config.toml
image_size = 64
color_jitter = 0.1
targets = ["finding"]
num_classes = 11
channel_attention = "se"
drop_path = 0.2
kernel_size = 3
am_softmax_scale = 16
nesterov = true
orthogonalizer = "newton_schulz_5"
max_grad_norm = 0.5
batch_size = 64
epochs = 11.4
warmup_steps = 1500
Rows from block 9 of a small image embedding model, named by matrix and row number. Rows with one number belong to one channel. Each number is 500 + 40 x the weight over its row's rms, rounded and kept within 0 to 999. All counts start at 0. Numbers have three digits each.
After each channel's rows are labels from the 100 images, of 14976, where the channel reaches its highest value: "place" is the part of the image that holds the peak; "responds to" is what is common among them. Only what is clearly more common there than usual is listed. The data: capsule endoscopy frames (Kvasir-Capsule). In brackets: how many of the 100.
# convs1: first pointwise conv (model.blocks.9.convs.1.weight, 208x208x1x1), inputs 140-207
# convs3: second pointwise conv (model.blocks.9.convs.3.weight, 208x208x1x1, transposed), outputs 140-207

convs1.124:518505514510489475474527491504538546492506476572498518517565540433496504424493460529503465559578489520514526574505510468492461529486518523433502524425475481483526542483509436527541571522540466496490537475
convs3.124:517551527540491549541553516470521454463558495497556505483538520486637442509502533509532476542523436517481565500558512479467534504467511531528459457470507513488474537448445500524513528475414435529528517488
place: bottom right (33)
responds to: finding: foreign body (34)

convs1.108:486536463481512498489572485513546468536484532549464489400492492471484476503465485548490483518536502454486543542469551481533489469551540568548464544558473506473448453508515520484498443492443514579439544511
convs3.108:544493483577488508454522493450479405517501437479538467549532424485481491512558503516474556530523524489558488482458547489503555469542498405543518556472527512516421527489443548421538498449474541477521488395
place: bottom centre (26)
responds to: finding: foreign body (33)

convs1.80:527451542514522464484489519464537451551443458532527442527519454443513507540541507465526540555477451431498458525478560425535485513474442427553503506509566503479554496506522591562459498519550490481510438532
convs3.80:519580529482532541457451545471512561452558448510496485487459500529556506505549495481444487544519502507423496466509462477492483521451534479534472500420492503458533449497542579537548501488468513517505532507
place: top centre (28)
responds to: finding: ileocecal valve (25)

convs1.174:494448449526559486532501506479557440581533466514497481497572489473474526530514485508547443490493463533491460567501492429532490534482504524457466479514489481490469506459490485470482478495483475538491448499
convs3.174:428526489449498520500586475532511582562521526433403461420478410450570504520461461487508432489502487475533438540521497517501494469448497566450534532490570523482564469488431523535552493574482509473492528491
place: top centre (29)
responds to: finding: foreign body (32)

convs1.56:498468519512591490462495530407550467460568435413452516564476495535451472568522536472526487496528469549487503525485506444450523476520471478538566566589527499598479546491456487472495492474507498444550520553
convs3.56:462467507459486559582537451492516482504510485491447475533539478433535532499462483530525483482468527530539493493522520471566545479487518467632557426506502509512510441465542569541564501525493476445495433520
place: bottom right (33)
responds to: finding: angiectasia (68)

convs1.65:478500463439461423547573534513524535491490489529555474477539503508450429502504525529541450501536523455561536579527536485513527503490555495553477480492462536504463541472501580513593505471455475484437547515
convs3.65:534434469455492503559617531503494446490415613542469480464526541498483478499459471512483494492422512478469500535473501448551503504436487454506487511466526498566525500499459538547508490433471524508492391518
place: top right (41)
responds to: finding: foreign body (27)

convs1.90:517544463536510512508549491483477486539525494477466498423491564451499450539486443470417499461495494533382441496450552535526490513503510544470504546506529499503484484511425486497472465497520519554526518445
convs3.90:513514537444497482545512509483490480566531459542503534470527524431491512424505471503519551529479565478488512437490580503456477495586585489520588524444502469535458587483509572480511503518533525484524465538
place: bottom right (58)
responds to: finding: ileocecal valve (30)

convs1.61:513485465501530466486499478406489548403561559439484555556486518395574482501442488515512453585543526520494585436505587441562506424521469462582450492494420526481519514501614483510552574524556530513492498490
convs3.61:531373498500526494476512440471498508490484495524505438485467475527485534515415524503494563469509452549580485535519435519457516524526499473365440549601479530476508542516463508578527519542509479466532524545
place: bottom centre (27)
responds to: finding: blood fresh (32)

convs1.195:495470439535542498474495534419529551473548588433504540476509450528515454569517466531473518493486534470509424435491509432470563521614482455457503519485474483516487500482482458532513529501470512542473469500
convs3.195:504433467510564515515424552456547469528510501398478441567478454503483470516504525470528529520512535498484524526498491496485503480537490448542517418446473524533523521475524517490498580485484495453488496525
place: top left (48)
responds to: finding: pylorus (38)

convs1.179:578498476499523495432458495484481446499446494464493473496603530445441541512577514485526478510446524485509478504508485550530425553457476508483502524579516464524509495504512541567456522554489442550528542570
convs3.179:503519465589554489550505498556417523544549495506568503556527566488503558493428497501497466541528491475490553489579518539545420501515442460538523518426562458514555481500473492521563455548537462477526511474
place: bottom right (42)
responds to: finding: ileocecal valve (29)

convs1.164:444468438487566520492513552515423501544454489535430486485517446507497509482514512528542570511540447518518517437518437553469511441494526531441522535535489541521459480537538466481520558517508436503499488494
convs3.164:485542462536510478509572576481457517441479467558445529446521452497498482555442500512491462454494413538495499488511537465496503499473574497473502551511436508516576453491545505516520521483537514488470487421
place: middle right (31)
responds to: finding: angiectasia (47); finding: ileocecal valve (27)

convs1.31:473523470528471486512461537549464494535476541467508503435479532577525521544514467507495525564471534470479627492506530598581489475455584548530499549422559481457513518542479429445417481544552441492532518540
convs3.31:504512484444515532482500556457564544468574502543476517598451406549517584523515578412482499441465470552484452461579565445449504542616559497474508563484505524488551474583537489472466406503509552484525445541
place: bottom left (50)
responds to: finding: pylorus (33)

convs1.157:392432504464515507497527477486504493485546536497426532475570583477473504521516522572480492505501501446492504550571381473454533515465541476501489474533581507514530515484562511516464514493456468506460459470
convs3.157:493457514532521604443476529491489541513545555518449576452540538493555496521456500512547442430532535558465436531521439573477505431515534559547502473503577559506524477504531436544497534484543547556563477468
place: bottom left (45)
responds to: finding: ileocecal valve (27)

convs1.70:517499493549515520532464456467535483507496491511498591466467494519525517427457462529532518518477488515468440449479530538587503526480554570506461467463490474559459499479528500516485536541439474520377498576
convs3.70:514470542499490509465459485476557472472525550454503546519505482405469483441540406504545432511449506460456452482526590536414452503559525510457487560489506463568517541527476516541530528517495594484447500492
place: bottom left (39)
responds to: finding: pylorus (39)

convs1.50:476428461442475518484442483523466532478490540447493548445452481470516483528467516574577537480493488489496436457546467446524483500479515478477574468543519508534456473465486482488446469481499475473524526481
convs3.50:499563443494442517531503530557536505502519516449525541475503494572466522545483471487467468529521476468478457532479467511574409469521545441533551438449467547572525571498460461454490510468480477487526501545
place: bottom right (35)
responds to: finding: angiectasia (31)

convs1.47:440507489488505479516470563387526431497436507469459492473535515507491542524464425544473430460488474523466526459468498490449506491450488496485535523449416530588462478445489532428394477523488490528551451566
convs3.47:496465492495476510497514522512530498563487526499497431553462461486447530491502507514523477469550466474436471514502543489440479512398583529463541493506554493526480493445422537448530528537557579499485503439
place: top left (46)
responds to: finding: ileocecal valve (25)

convs1.86:563572457503535527526578530484532503570513489585569511482521517500392544487551491469523552489528560410497469527438436485502487534527513485458483487462503457508559493534488513519485468555474487500535492499
convs3.86:518499532478514445540469439498447594433479525528551514527490488450527474468467446510489442460424478405481452481522479502481476441438491506482509482453405498531470458530492489396452533527537476449479532481
place: middle right (30)
responds to: finding: ileocecal valve (56)

convs1.166:519513542546451480541417515476502420496487460528548459528478551514427497503487540416545501498464531485469430526507581506507431498517537456469546461469534489522465580510567446471506515454588521543477473482
convs3.166:495528428461526446500515502512537429511395460570470494521459430483475512498461541439566444444491508512479503493470489478443468468390490515487468506495548512513518462565476484490479496529487508533538458499
place: bottom centre (27)
responds to: finding: ileocecal valve (27)

convs1.160:493541476433457529474432460410480512493546425503488486498531464466496434515498526546483535450445517533510564488527507493480478472548552476521436520422472484507510511544516523496492514467529465464449577515
convs3.160:579495471449442461607523526508506459480520489469516503464531516487495435488541486575508519547565579497503501500483517435524553586445532517486556493483518460520456513519469446613487507475548436522459482440
place: top right (35)
responds to: finding: pylorus (31)

convs1.115:412522542509409573461518515552439436488494511498472524522505541427453525498585438480467508490517486545482541524443501534483502496552476470474503544458517523434491459490461547495589477490480536508511525457
convs3.115:446459476473488545531481525447512468548534541522582518532470502515532520532513554471444411595531500573587428542559569487483500434522539511520566460553553434480528500548494490443427519516384446513492485540
place: bottom right (34)
responds to: finding: ileocecal valve (55)

convs1.41:508535533512506555485475520499538518477527477434514524543493513550534468511499443488563460469455422504586508433445515464487532500476387538496463543640459551488499501468518549482478477476500495490450472567
convs3.41:494484447513498460448522502510518453451545524459438571453385492520408501485531448501512463494476485470527509476551494506572567513552557432474480435493558419429506572503455478496522480510433506498440539469
place: bottom right (34)
responds to: finding: angiectasia (40)