Rows from block 5 of a small image embedding model, named by matrix and row number. Rows with one number belong to one channel. Each number is 128 + 24 x the weight over its row's rms, rounded and kept within 0 to 255. All counts start at 0.
After each channel's rows are labels from the 100 images, of 14976, where the channel reaches its highest value: "strongest on" is what is common among them. Only what is clearly more common there than usual is listed. The data: capsule endoscopy frames (Kvasir-Capsule).
# convs1: first pointwise conv (model.blocks.5.convs.1.weight, 144x144x1x1), inputs 0-143
# convs3: second pointwise conv (model.blocks.5.convs.3.weight, 144x144x1x1, transposed), outputs 0-143

convs1.127 [136 142 148 115 146 138  94 112 119 157 107  95 153 177 148 110 128 109 137 164 108 151 110 156 128 137 110 144 120 152 157 122 154 136 132 155 155 117  89 147 119 107 142 141 156 107  78 110 167  95  51 149 112 126 104 114 137 137 142  96 138  99 122 139 175 133 150 125 124 114 150 119 146 118 133 152 149 117  92 135 142 100 151 166  85 109 151  81 110 123 134 141 113  83 176 154 121 167 110 189 104 133 116 129 153 110 136  98 104 141 109 113 128 129 111 133  76 132 164 141 165  89 171 143 129 154 142 102 157 150 149 110 139 126 150 152 102 159 132 153 121 138 140 130]
convs3.127 [ 80 176 110 155 138 120 129 132 136 133 106 156 195 127 117  80 126 102 123 144 143  96 114 161 141 105 158 122 131 100 103 135 134 192 112  96 146 110 125 121  92 111 117 125 105 149 129 138 124 147 123 161 109 151 159 132  94 114 106 165  88 122 158 156 122 161 137 170 100 118 117  96  89 144 111 111 150 126 165 145 188 130 107 161 138 106 161 132 137 156 137 119 138 119 104 100 124 113 131 149 144 147 150 139 129 148 145 161 142 110 158 129 147 102 117  54 136  88 160 148 145 154 136 127 113 137 137 127  90 113 112 102 141 146 114 132 118 113  80 148 140 141 155 153]
strongest on: finding: ileocecal valve; finding: blood fresh

convs1.39 [ 87 142 136 136  86  93 125 149 150 128 124 150 124 137 135 135 106 112 159  82 120  93 142 135 123 145 152 111  97 114 134 121 127  96 119 112 135 191 105 106  80 150 118 142  92 146 123 140  99 117 124 119 122 157 119 168 118 119 125 114 148 126 152 118 107 140 106 171 139 122 102 121 145 152 120 151 106 129 142  57 118 147  97 129 136 131 142 131 142 191 123 133 174 116 121 137 102 128 113 173 168 113 101 171 122 126 123 165 136 162 141 142  86  87 103 128 112 161 129 100 140 109 114 142 145 129 144  67 146 147 120 107  81 180 132 158 129 102 121 147 122 135 113 182]
convs3.39 [133 118 146 139 112 110 109 106 112 141 133 130 117 143 123 111 112 138  69 124 128 127 115  92 131 100 176 165 188 142 117 144 151 122 125 113 155 124 133 121 155 167 111 134 154 137 159 125 141 128 133 199 109 124 171 143 127 123 136 112 149 153 109 115 127 146 107 169 136 141 126 141 178 114 135 132 147 169 152 178  81 148 125 117 119 168 141 127  86 124 112 166 112  97  87 147 120 149  97 148  96 104  80 127 126 143  99 177 100 128 140 110 152 133 146 119 123 122 151 156 111 185 158 164 121 123  94 148 105 144  97 134  96 128 160 121 124 142 163 126 133 152 161  96]
strongest on: finding: ileocecal valve

convs1.56 [147 103 119 110 172 114 120 126  94 135 134 147  73  94 130  96  98 131 157 106 122 147 166 132 151 106 127 168 145 122 105 151 152 130 186 120 143 115 146 120 135 155  96 131 127 103 131 112 122 124 134 134 141 110 100 117 105 103 136 101 121  86 138 157 113 126 165 100  89  99 116  83  99 136 140  92 143 128 123  97  99 125  94 157 110 152 149 106 134 115 165 149 138 118 117  75 108 124 157 137 131 131 152 122 136 119 149 109  83  74 150 110  88 145 102 132 168 174 166 181 120 125 122 103 139 136 118 121 129 133 113 120 140 144 109 172 112 160  86  73 102 112 142 123]
convs3.56 [124 126 110 124 116 174  98 114 143 135 126 160 126 151 129 106 123 134 127 131  93 132 130 135 130 129  91 111  98 108 150 129  80 120 144 142 151 121 158 128 118  91 136 124  90  69 110 131 158  94 127 113 110 132 136 120 156 125 112 117 106 179 118 123 147 140 137 172 144 147 131  95 143 138 152 101 159  95 120 128 129  98 141 146 171 156  99 169 117 173  96 127 171 112 114 120 139 127 143  72 134 111 138 192 109 102 133 162 162 122 118 140  84 126 103 177 139 162 126 117 129  98 124 119 169 112 140  98 158 114 105 113  57 141 121 102 107 136 107 161 149 137 134  91]
strongest on: finding: foreign body

convs1.47 [111 107 151  62 118  97 126 109 145 121 153 158 141 126 135  90 123 101 147 137  82 132 140 118 133 124 131 109 168 169 181 175 131  94  90 149 148 109 122 142 109 137 160 128 158 112 128 159 116 130 130 101  99 125 109 148 108 100 168 111 203 113 117 137 124 118 115 102 114 136 108 122 103 146 140 132 112 133 157 147 122 140 144 117 134 140 151 108 130 133  98 133 138  98 141 116 155 156 145 115  94 135 113 180  97  95 128 141  82 124 128 136  51 117 140 107 145 135 134 140 103  93 140 143 157  98 119 120  90 137 112  87 102  97 170  94 161 124 100 107 105 134 120 136]
convs3.47 [137  97 122 134 117  97 147 127 191 151 141 160 158 119 139 114 156 149 113 160 124  97 100 123 104 138 128 151 118 124 117 120 124 119  97 108 119 111 110  91 135 142 117  95 143 108 123 136 114 159 128 118 135 111 122 108  94 106 145 101 176 152 116 153 120 127 114 156  81 141 107 117 124  86  75 148 126 113 117  89 128 202 127 135 115 144 163 163 147 132 143 113 141 125  90 109 107 137 132 112 120 153 122  89 109 138 131 143 112  96  98 152 134 122 108 101 114 186 129 123  76 182 100 109 127 136 126 144 207 122 115 169 126 130 141  87 118 112 125 126 106  95 149 162]
strongest on: finding: angiectasia

convs1.100 [149 121 100 122 146 123 144 144  86 121 150 106 127 121 132 111 107 108 114 156 142 144 128 163 141 139 117 140 129 121 117 130 104 203 145 118 129 116 113 107 145 140 116 142 115 130 182 169 138 123 122 122 146 139  76 153 143 102  96  94 134 114 123 146 131  91 113 157  71 115 136 168 140 144 178 139  84 147 154  99 138 136 127 126 122 110 185 135 113 132 136 137 147 120 132 139  82 128 139 103  98 170 115 128 123 149 141  90 157 134 133 133 119 137 107  80 124 103 132  74 160 114 146 139 127 136 176 156 107 161 118 175 103  97 115 113 107 155  87 173 150 160 122 164]
convs3.100 [184 115 140 114 159 111 183 139 134 135 117 112 187 116 122 124 124 169 100 182 142 156 126 139 114 106 152  94 120 117 119 130 101 169 158 166 126 122 143 142 147 113 138 165 111 129 154 140 154 146 130  80 108 125 146 112 135 105 147 116 108 142 135 136  81 113 158 145 119 113 126 147 133 192 106 119 110  92 131 157 142 129 158 110 113 110 132 128 119 135 111 139 119 159 123 109 105 126 152 129 141 119 135 101  62 131 144 110 155  97 126 132  98 108 126 151 134 147 151 109  66 101 123 127  93  79  77 124 109 114 127  71 154 111 119 107 143 122 100 121 176 124 138 130]
strongest on: finding: pylorus

convs1.11 [ 93  91 155 118 122 152 114 178 151 126 130 138 101 123 130  90 111 137 132 168 122 148 156 137 130 118 123  99 136 137 135 105 109 104 112 132 113  76 112 145 143 138 112 172 140 154  90 126 145 177 168 117 120 123 114 140  69  91 129 120 125  89 111 146 114 128 146 112 124 150 136 169 132 113 118 132 104 119 134  93  89 150 149 111 149 105 133 102 167 131 120 123 110 150 148 164 108 145 154 171 102  88 141 125 165 163 115 159 131 101 177 106 162 124 127 127 159 163 153 110 109 130 142 136  90 124  60 153 113 122 158 112  89 146  83 160 126 120 102 131 144 147 138 108]
convs3.11 [139 102 130 125 159 133 149 137  92 145  87 130 177 139 129 123 134  88 114 119 157  94 126 131  79 151 128 136 133 108 127 118 113 128  92 112 146 113 115 115 130 127 122  79 130 133 120 151 141 131 130 152 106 145 100 124 156 148  92 113 108 123 139 111 104  76 116 152 130 117 137 148 143 138 144 120 156 106 116 112 114  87 106 139 114 136 148 150 107 133 155 149 201 119  52 103 114 169 175 130  68 152 110 145 125 108 122 135 172 148 115 127 107 144 149  89 113 124 107 140 136 135  94 143  62 139 130 148 168  92 153 121 168 166 131 176 111 146 128 145 144 121 134 117]
strongest on: finding: ileocecal valve

convs1.95 [146 145 171  90 148 159 145 169 106 133 170 144  88 119 152 110 151 134  89 124  99  88 112 108 165 126 139 155 103  95 106 139 123 146 122 136 150 113 123  95 172  90 113 130 120 153 131 117 115 135 155 129 144 133  90 118 142  53 159 114  92 151 176 132 131 166 110 183 129 148 123  87 107  99 102  77 151 143 125 132 123 117 121  90 110 122 129  70 125 160 127 120 142 115 132 121 136 134 114 119 135 109 125 174 124 139 116 143 138 115 143 134 113 143 133 137 122 113 161 126 113 110 125 150 119 160 121 176  78 114 154  97 157 125 142 177 128 128 105 107 118 163 116 147]
convs3.95 [ 90  91 160 104 166 112 146 130 130 112 128 109 134 128 127 144 108  99 122 109 141 101 142 122 158 146  82 112 154 138  88 175 125 174 141 153 145 129 120 148  97 100 131 179 120 143 148 157 117  77 132 126  92 150  63 133 130 139 135 165 127 130 120 124  82 123 150 161 156 121 148 158 106 117 101 134 114 102  99 147 100 156 110 114 129 135 184 156 134  86 128 105 106  88 128  98 164 101 119 152 145 133 141 116  85 130 143 127 125 120 155 142  96 156 144 129  91 135 129 148  83 118  74 152 133 137 140 164 115 151 109 115 129 169 112 138 115 153 140 140 113 166 125 108]
strongest on: finding: pylorus

convs1.120 [105 143 141 116 135 128 113 153 128 116 125 109 150 132 112 132 106 130 116 152 160 125 114  72 127 130 110 182 162 179  87 138 158 115 104 153  89 184 121 103 114 139 143 133 169 108 130 125 126 149 128 120 132 152 135 119 119 113 136  99 152 144 149 141 118  94 106  93 118 146  93 131  81  98 112 159 159  94 140  89  96 131 130 104 103 135 122  84 151 158 127 137  97 127 114 118 112 132 164 128 112 134 129 146  95 140 125 149 105  91 129 112 101 129 101 144 126 184 119  83 122 116 138 147  61 136 124 192 151 108 148 154 144 174  93 125 129 136 131  81 120 133 159 141]
convs3.120 [122 145 146  90 103 129 152 144 105 170 145 129  99 152 161 188 181  89 152 156 154  89 110 118 136 128 130 138 113 127 152 143 128 135 102 113 102 117 139 136 130 128 137  85 133 101 141 190  97 114 136 144 131 117 111 103 128  97 153 130 130 118 149 116 164 140 169 113 147 125 122 115 102 145 132 121 116 164 144 127 114 105 140 127 196 168  91 140 139  93 132 150 121 121 135 187 149 106 192 115 110 132  76 116 158 108 111 105 162  97 117 112 144 113 146 164 167 124 136 136 134 118 115 120 128 132 131 126 115 159 127 111  84 120 103 141 123 126 103 102  95 125  88 166]
strongest on: finding: foreign body

convs1.141 [119 118 113 156 130 172 142 109 147 117  97 166 142 111 114 147  72 122 120 134  86 119 150 124 138 101 137 106 147 155 171 131  97 117 153 165 129 137 144 134 132 135 168 132  93 106 121 109 160 173 103 111 135 157 140 147 116 154 138 153 128 136 116  96 133 170 183 144 147 151  94 158 122 135 148 116 132 157 127 170 138 134  84 109 130 190  85 133 123  84 147 145 191 147 116 183 138 158 113 140 117 164 128 132 135 131 102 130 128 134 154 137 134 159  71  99 172 103 113 122 118 141 143 116 119 108 126 118 152 132 152 154 114 136 174 130 123 137 126 118 117  84 111 137]
convs3.141 [ 95 135 128 117 136 101 171 129 116 130 148 139 108 140 129 133 138 102 135 120 124 115 161 118 137 179 126 182 172 123 135 140 125 161 133 142 110  95 129  88 124 139 118 148 102 124 119 115 124 135 151 109 101 118 143 142 137 102 152 134  94 148 158 157  69 127  72 143 122 167 129 163  97 129 109 112 108 105 136 142 127 134 128 109 159 132 104 154 120 150 103 102 149  84 163 124  70 165 101 158 116 103 124 130 124 158 107 154 107 111 124 167 146 128 115 148  97 135 126 113 135 106 111  78 173 128  77 116 121 137 129  70 174 164 141 173 147 135 150  77 138 148 126 124]
strongest on: finding: foreign body

convs1.109 [167 143 140 132 121 179 129  75 118 102 124 138 106 111 117 124 153 152 151 157 119 140 131 176 169 135 147 147  96  99 155  98 104 131 130 101 139 124  97 121 109 157 127 141  97 143 126 141 116 134 126 123 133 142 141 165 119 153 119 161 116 133 160 155 142 167 164 115  89 134  99 134 104 174 115 167 128 128 137 139 133 122 152  28 121 139 124 100 148 107 134 139 132 161 104 162 169 148 112 127  97 106 155 103 120 118 154 113 109 124 119 158 142  94 142 147  95 147 112 166 122 170 116 161 135 125 149 161 121 142 139 116  86 117 162 151 134  98 130 125 180 148 147 104]
convs3.109 [119 118 125 158 162 115 109 131 122 145 126 130 141 151 102 107 159 173 171 101 151 164 154 114 171 121 117 140 156 112 124 150 168 127 144 154 168 127 135 147  74 138 113 146 120 147 146 150 163 119 149 106 125 124 124 109 100 113 132 135 111  75 131 110 153 107  97 149 119 180 134 118 161 170 151 185 140 137 119 104 128 140 128 137 130 138 123 126  82 174 113 147 123 117 122 101 110 114 138 126 125 138 156 178 132  93 179 154 118 156 102 166 134 120 115 129 144 127 110 102 138  76 158 142 169 158 110 160 118 150 134 113 156 147 108 133  97 125 168 101 122 119 112 188]
strongest on: finding: foreign body

convs1.110 [125 150 119 141 151 129 122 122 151  86 142 144  95 130 142  82 112  98 151 151 124 136  87 105 108 144 178 108 150 123  94 119 158 141 130 142 151 103 109 108 167 117 165 125 141 117 114 111 157 151 112 120 101 120 103 148 155 164 147 103  84  98 119  69 118  50 150 151 115 101  98 110 133 145 111 115 131 115 172 126 116 130 154 146 141  90 125 162 121  85 129 111 134  93 171 123 135 111 122 116 130  92 132 102 107 123 159 103 134 133 107  95 116 138  83 128  84 174 159 117 145 122 115 137 105 172 141 161 103 149 163 125 130 134  99 131 149 163 144 112 127 163 131 126]
convs3.110 [126 154 169 132 116  84 111 142 101 133 117 158 158 118 107 132 125 120 132 147 157 145 126 140 170 160  96 136 139 112 162 149 198  55 108  97 155 106 132 166 125 102  92 153 142 130 103  87 133 111 118 143 138 149 136 120 120 124 134 135 142  92  98 117 166 162 114 123 117 132 122 174 158  89  92 157 158 117 141 148 143 116 118  94 137 118 114 122  72 146 125 107 103 119 163 135 107 119 146 129 128 110 106 157 111 120 115  93 103  94 117 158 113 124  73 107 107 106  98 130 126 158 127 121 155 126 164 126 133 125  85 165 132 145 148  85 143 129 145 158 115 138  89 117]
strongest on: finding: pylorus; finding: foreign body

convs1.6 [120 147 134 150  96 107 166 131 139  99 123 125  75  82 146 169 123 155 104 110 154 107 138 117 109  91 105 127 106 101 134  98 121 149 126 128 126  94 115 115 143 117 108  94 129 127 113  94 116 128 158 142 129 187 132 127 121 140 136  69 139 132 172 138 108 136 170 164  98 140  93 132 144 133 150 145 169  52 148 161 101  89 161 162 144 111 158  80 133 146 139  92 147 134 141 126 138 128 113 153 141 147 155 117 101 146 106 129 131 176 126 139 120 134 178 156 131 166 135 144 125 100 113 122 120 130 153 132 144 126 151 107 118 137 118 185 132 131  87 100 124 131 134  93]
convs3.6 [141 116 128  95  92 144 112 122 101 127 130 183 114 149 112 133 150 136 131 133  98  96 177 134 154 109 132 159 120  78 160 161 135 156 142 125 147 113 150 100 112 111 128 137 135 184 132 137  97 157  98  93 107 158 132 131 131 147  97 145 151 147 116 160 170 115 147 135 165 158  98 164 109 172 128 132  88 151 142  98 137 109 145 138 147 144 167 151 158  91 134 121 105 165  89 103 116 140 148 148 129 111 119  64 149 132 131 151 136 119 100 140 123 116 154  94  81 145 139 163 119 137 166 115 155 104 137 144 166 117 153 142 115 143 145 133  67 112 119 144 129 126 148 157]
strongest on: finding: pylorus

convs1.62 [144 118 106 136 128 156 127 167 148 119 141 109  92 121 148 139 103  91 160 128 139 138 149 156 150 108 141 108 133 118 186 170 118 139  85 120 101 111 149 126 173 156 175 114 128 110 126 141  92 184 140 125 146 151 114 145  90 106 127 104 171 115 108 174 136 114 138 108 121 100  90 125 201 125 108 162 126 138 114 104 105 106 116 119 149 116 141 147 126 102  48 134 166 150 124 123 131 140  95 161 136 103 147 145 117 119 133 139 126 154  93 175 138  72 147 123 137 129 117 142 140 129 140 168 150  96 140 133 119 119 102 111 119 127  80 144 138 133 141 124 140 137 126  99]
convs3.62 [149 158 132 109 157 122 123 178 114 141 142 112 143 145 159 135 106 100 148 129 143 180 117 138  84 155 124 133 107 135 156  81 100  88 140 110 102 116 112 123 147 139 162 101 140 181 124  66 133 145 120 161 137 144 125 116 134 141 115 140 129 140 138 153 125 104  98 162 104 166 105 120  60 109 144 150  95 120 162 134 123  71 167 118  80 122 146 117 111 140  97  85 147  92 166 126 138 140 128 133 102 110 123 138 134  97 131 122 108 166 139 114 136 121 119 120  92 122 154 128 142 111 119 116 131  81 129 104 131  99 135 143 123  91 123 134  68 168 102 156 161 123 117 121]
strongest on: finding: angiectasia

convs1.42 [105 157 129 141 140 163 114 137 188 131 115  86 178 157 136 134 116 107 139 140 121 146 123 156 102 109 174 114 110 151 148 127 149 134 164 110 140 170 144 139 122 154 145  96 139 118  88 112 101 116 142  80 114 126 149 117 115 124 185 117  98 132 110 167 118 120 142 149 114 141 142 139 102 131 123 128 137 124  86 120 135 129 152 130 127  81 138 160  77 164  96 146 127  93 141 177 143 129 115 107 122  92 134  93 157 138 139 131 117 136 101 101 115 123 160 147  80  85 137 100 110  96 160 129 157 132 134 118 115 128 178 144 105 149 103 151 160 176 139 148 138  94 124  84]
convs3.42 [114 139 147 153 120  93 128 102 109 103 153 108  82  72 132 102 110 117  85 145 133 151 133 132 163 149 110 107 129 118  87 124 138 137 158 118  95 134 103 130 140  96 114 119 149 129 148 117 145 163  82  88 171 106 116 109 129  94 183 156 135 118 139 135 155 118 121 117 101 147 103 108 125 117  86  97 143 101 117 124 144  93 122 158 113 141  87 140 137 134 111 118  97 127 117 169 130 136 166 122 169 100 120 136 120 148 110 122 193 147  82 132 160 164 117 127 114 153 102 119 114 123 131 140  85 130 134 115 106 142 102 135 144 123  99 120 172  91 200 144 157 127 141 135]
strongest on: finding: pylorus

convs1.50 [ 99 116 136 148 118  59 145 121 129 134 109 137 115 151 133 114 110  90 116  96  95 143 140 157 132 166 159 166 165 138 114 125 137 124 207 136 148 135 119 137 118 166  97 101 123 136 169 145  97 129 112 114 128 133 140 103 119 167 127 162 148 125 160  77 146 155 134 101  67 132 134 182 117 117 132 180 121 149 113 137 130  88 119 140 129 118  86 126 129 109  85 151 158 111  72 132 145 129 145 110 152 125 109  90 155 141 148  92 146 104 136 145 121 111 129 134  75 114 153 124 112  92 134 107 114 156 130 134 117 119 147 163 139  83 141 142 129 149 113 129 139 114 138 136]
convs3.50 [138  92 112 105 117 121 136 136  96 143 109 152 153 156 119 125 132 123 125 159 151 107 105 112 136  93 172 144  93 148  83 131  94 157 144 109 111 106 131 114 143 148 149 102 140 137 147 126 145 155 128 104 122 167 132  89 163  78 173 116 105 127 139 109 108 144 126  98 167 140 150 124 137 105 123  97 148 117  80 181 121 148 111 124 149  88 122 116 129 130 167 133 194 115 142 113 144 118 153 116 150 140 169  89 192 134 117 105 142 133 115 113 130  72 178 108 163 117  94 159 164 125 151 139 148 145 139 123  90 126 134 141 148 146 148 133 153 129 106 166 141 129 131 103]
strongest on: finding: pylorus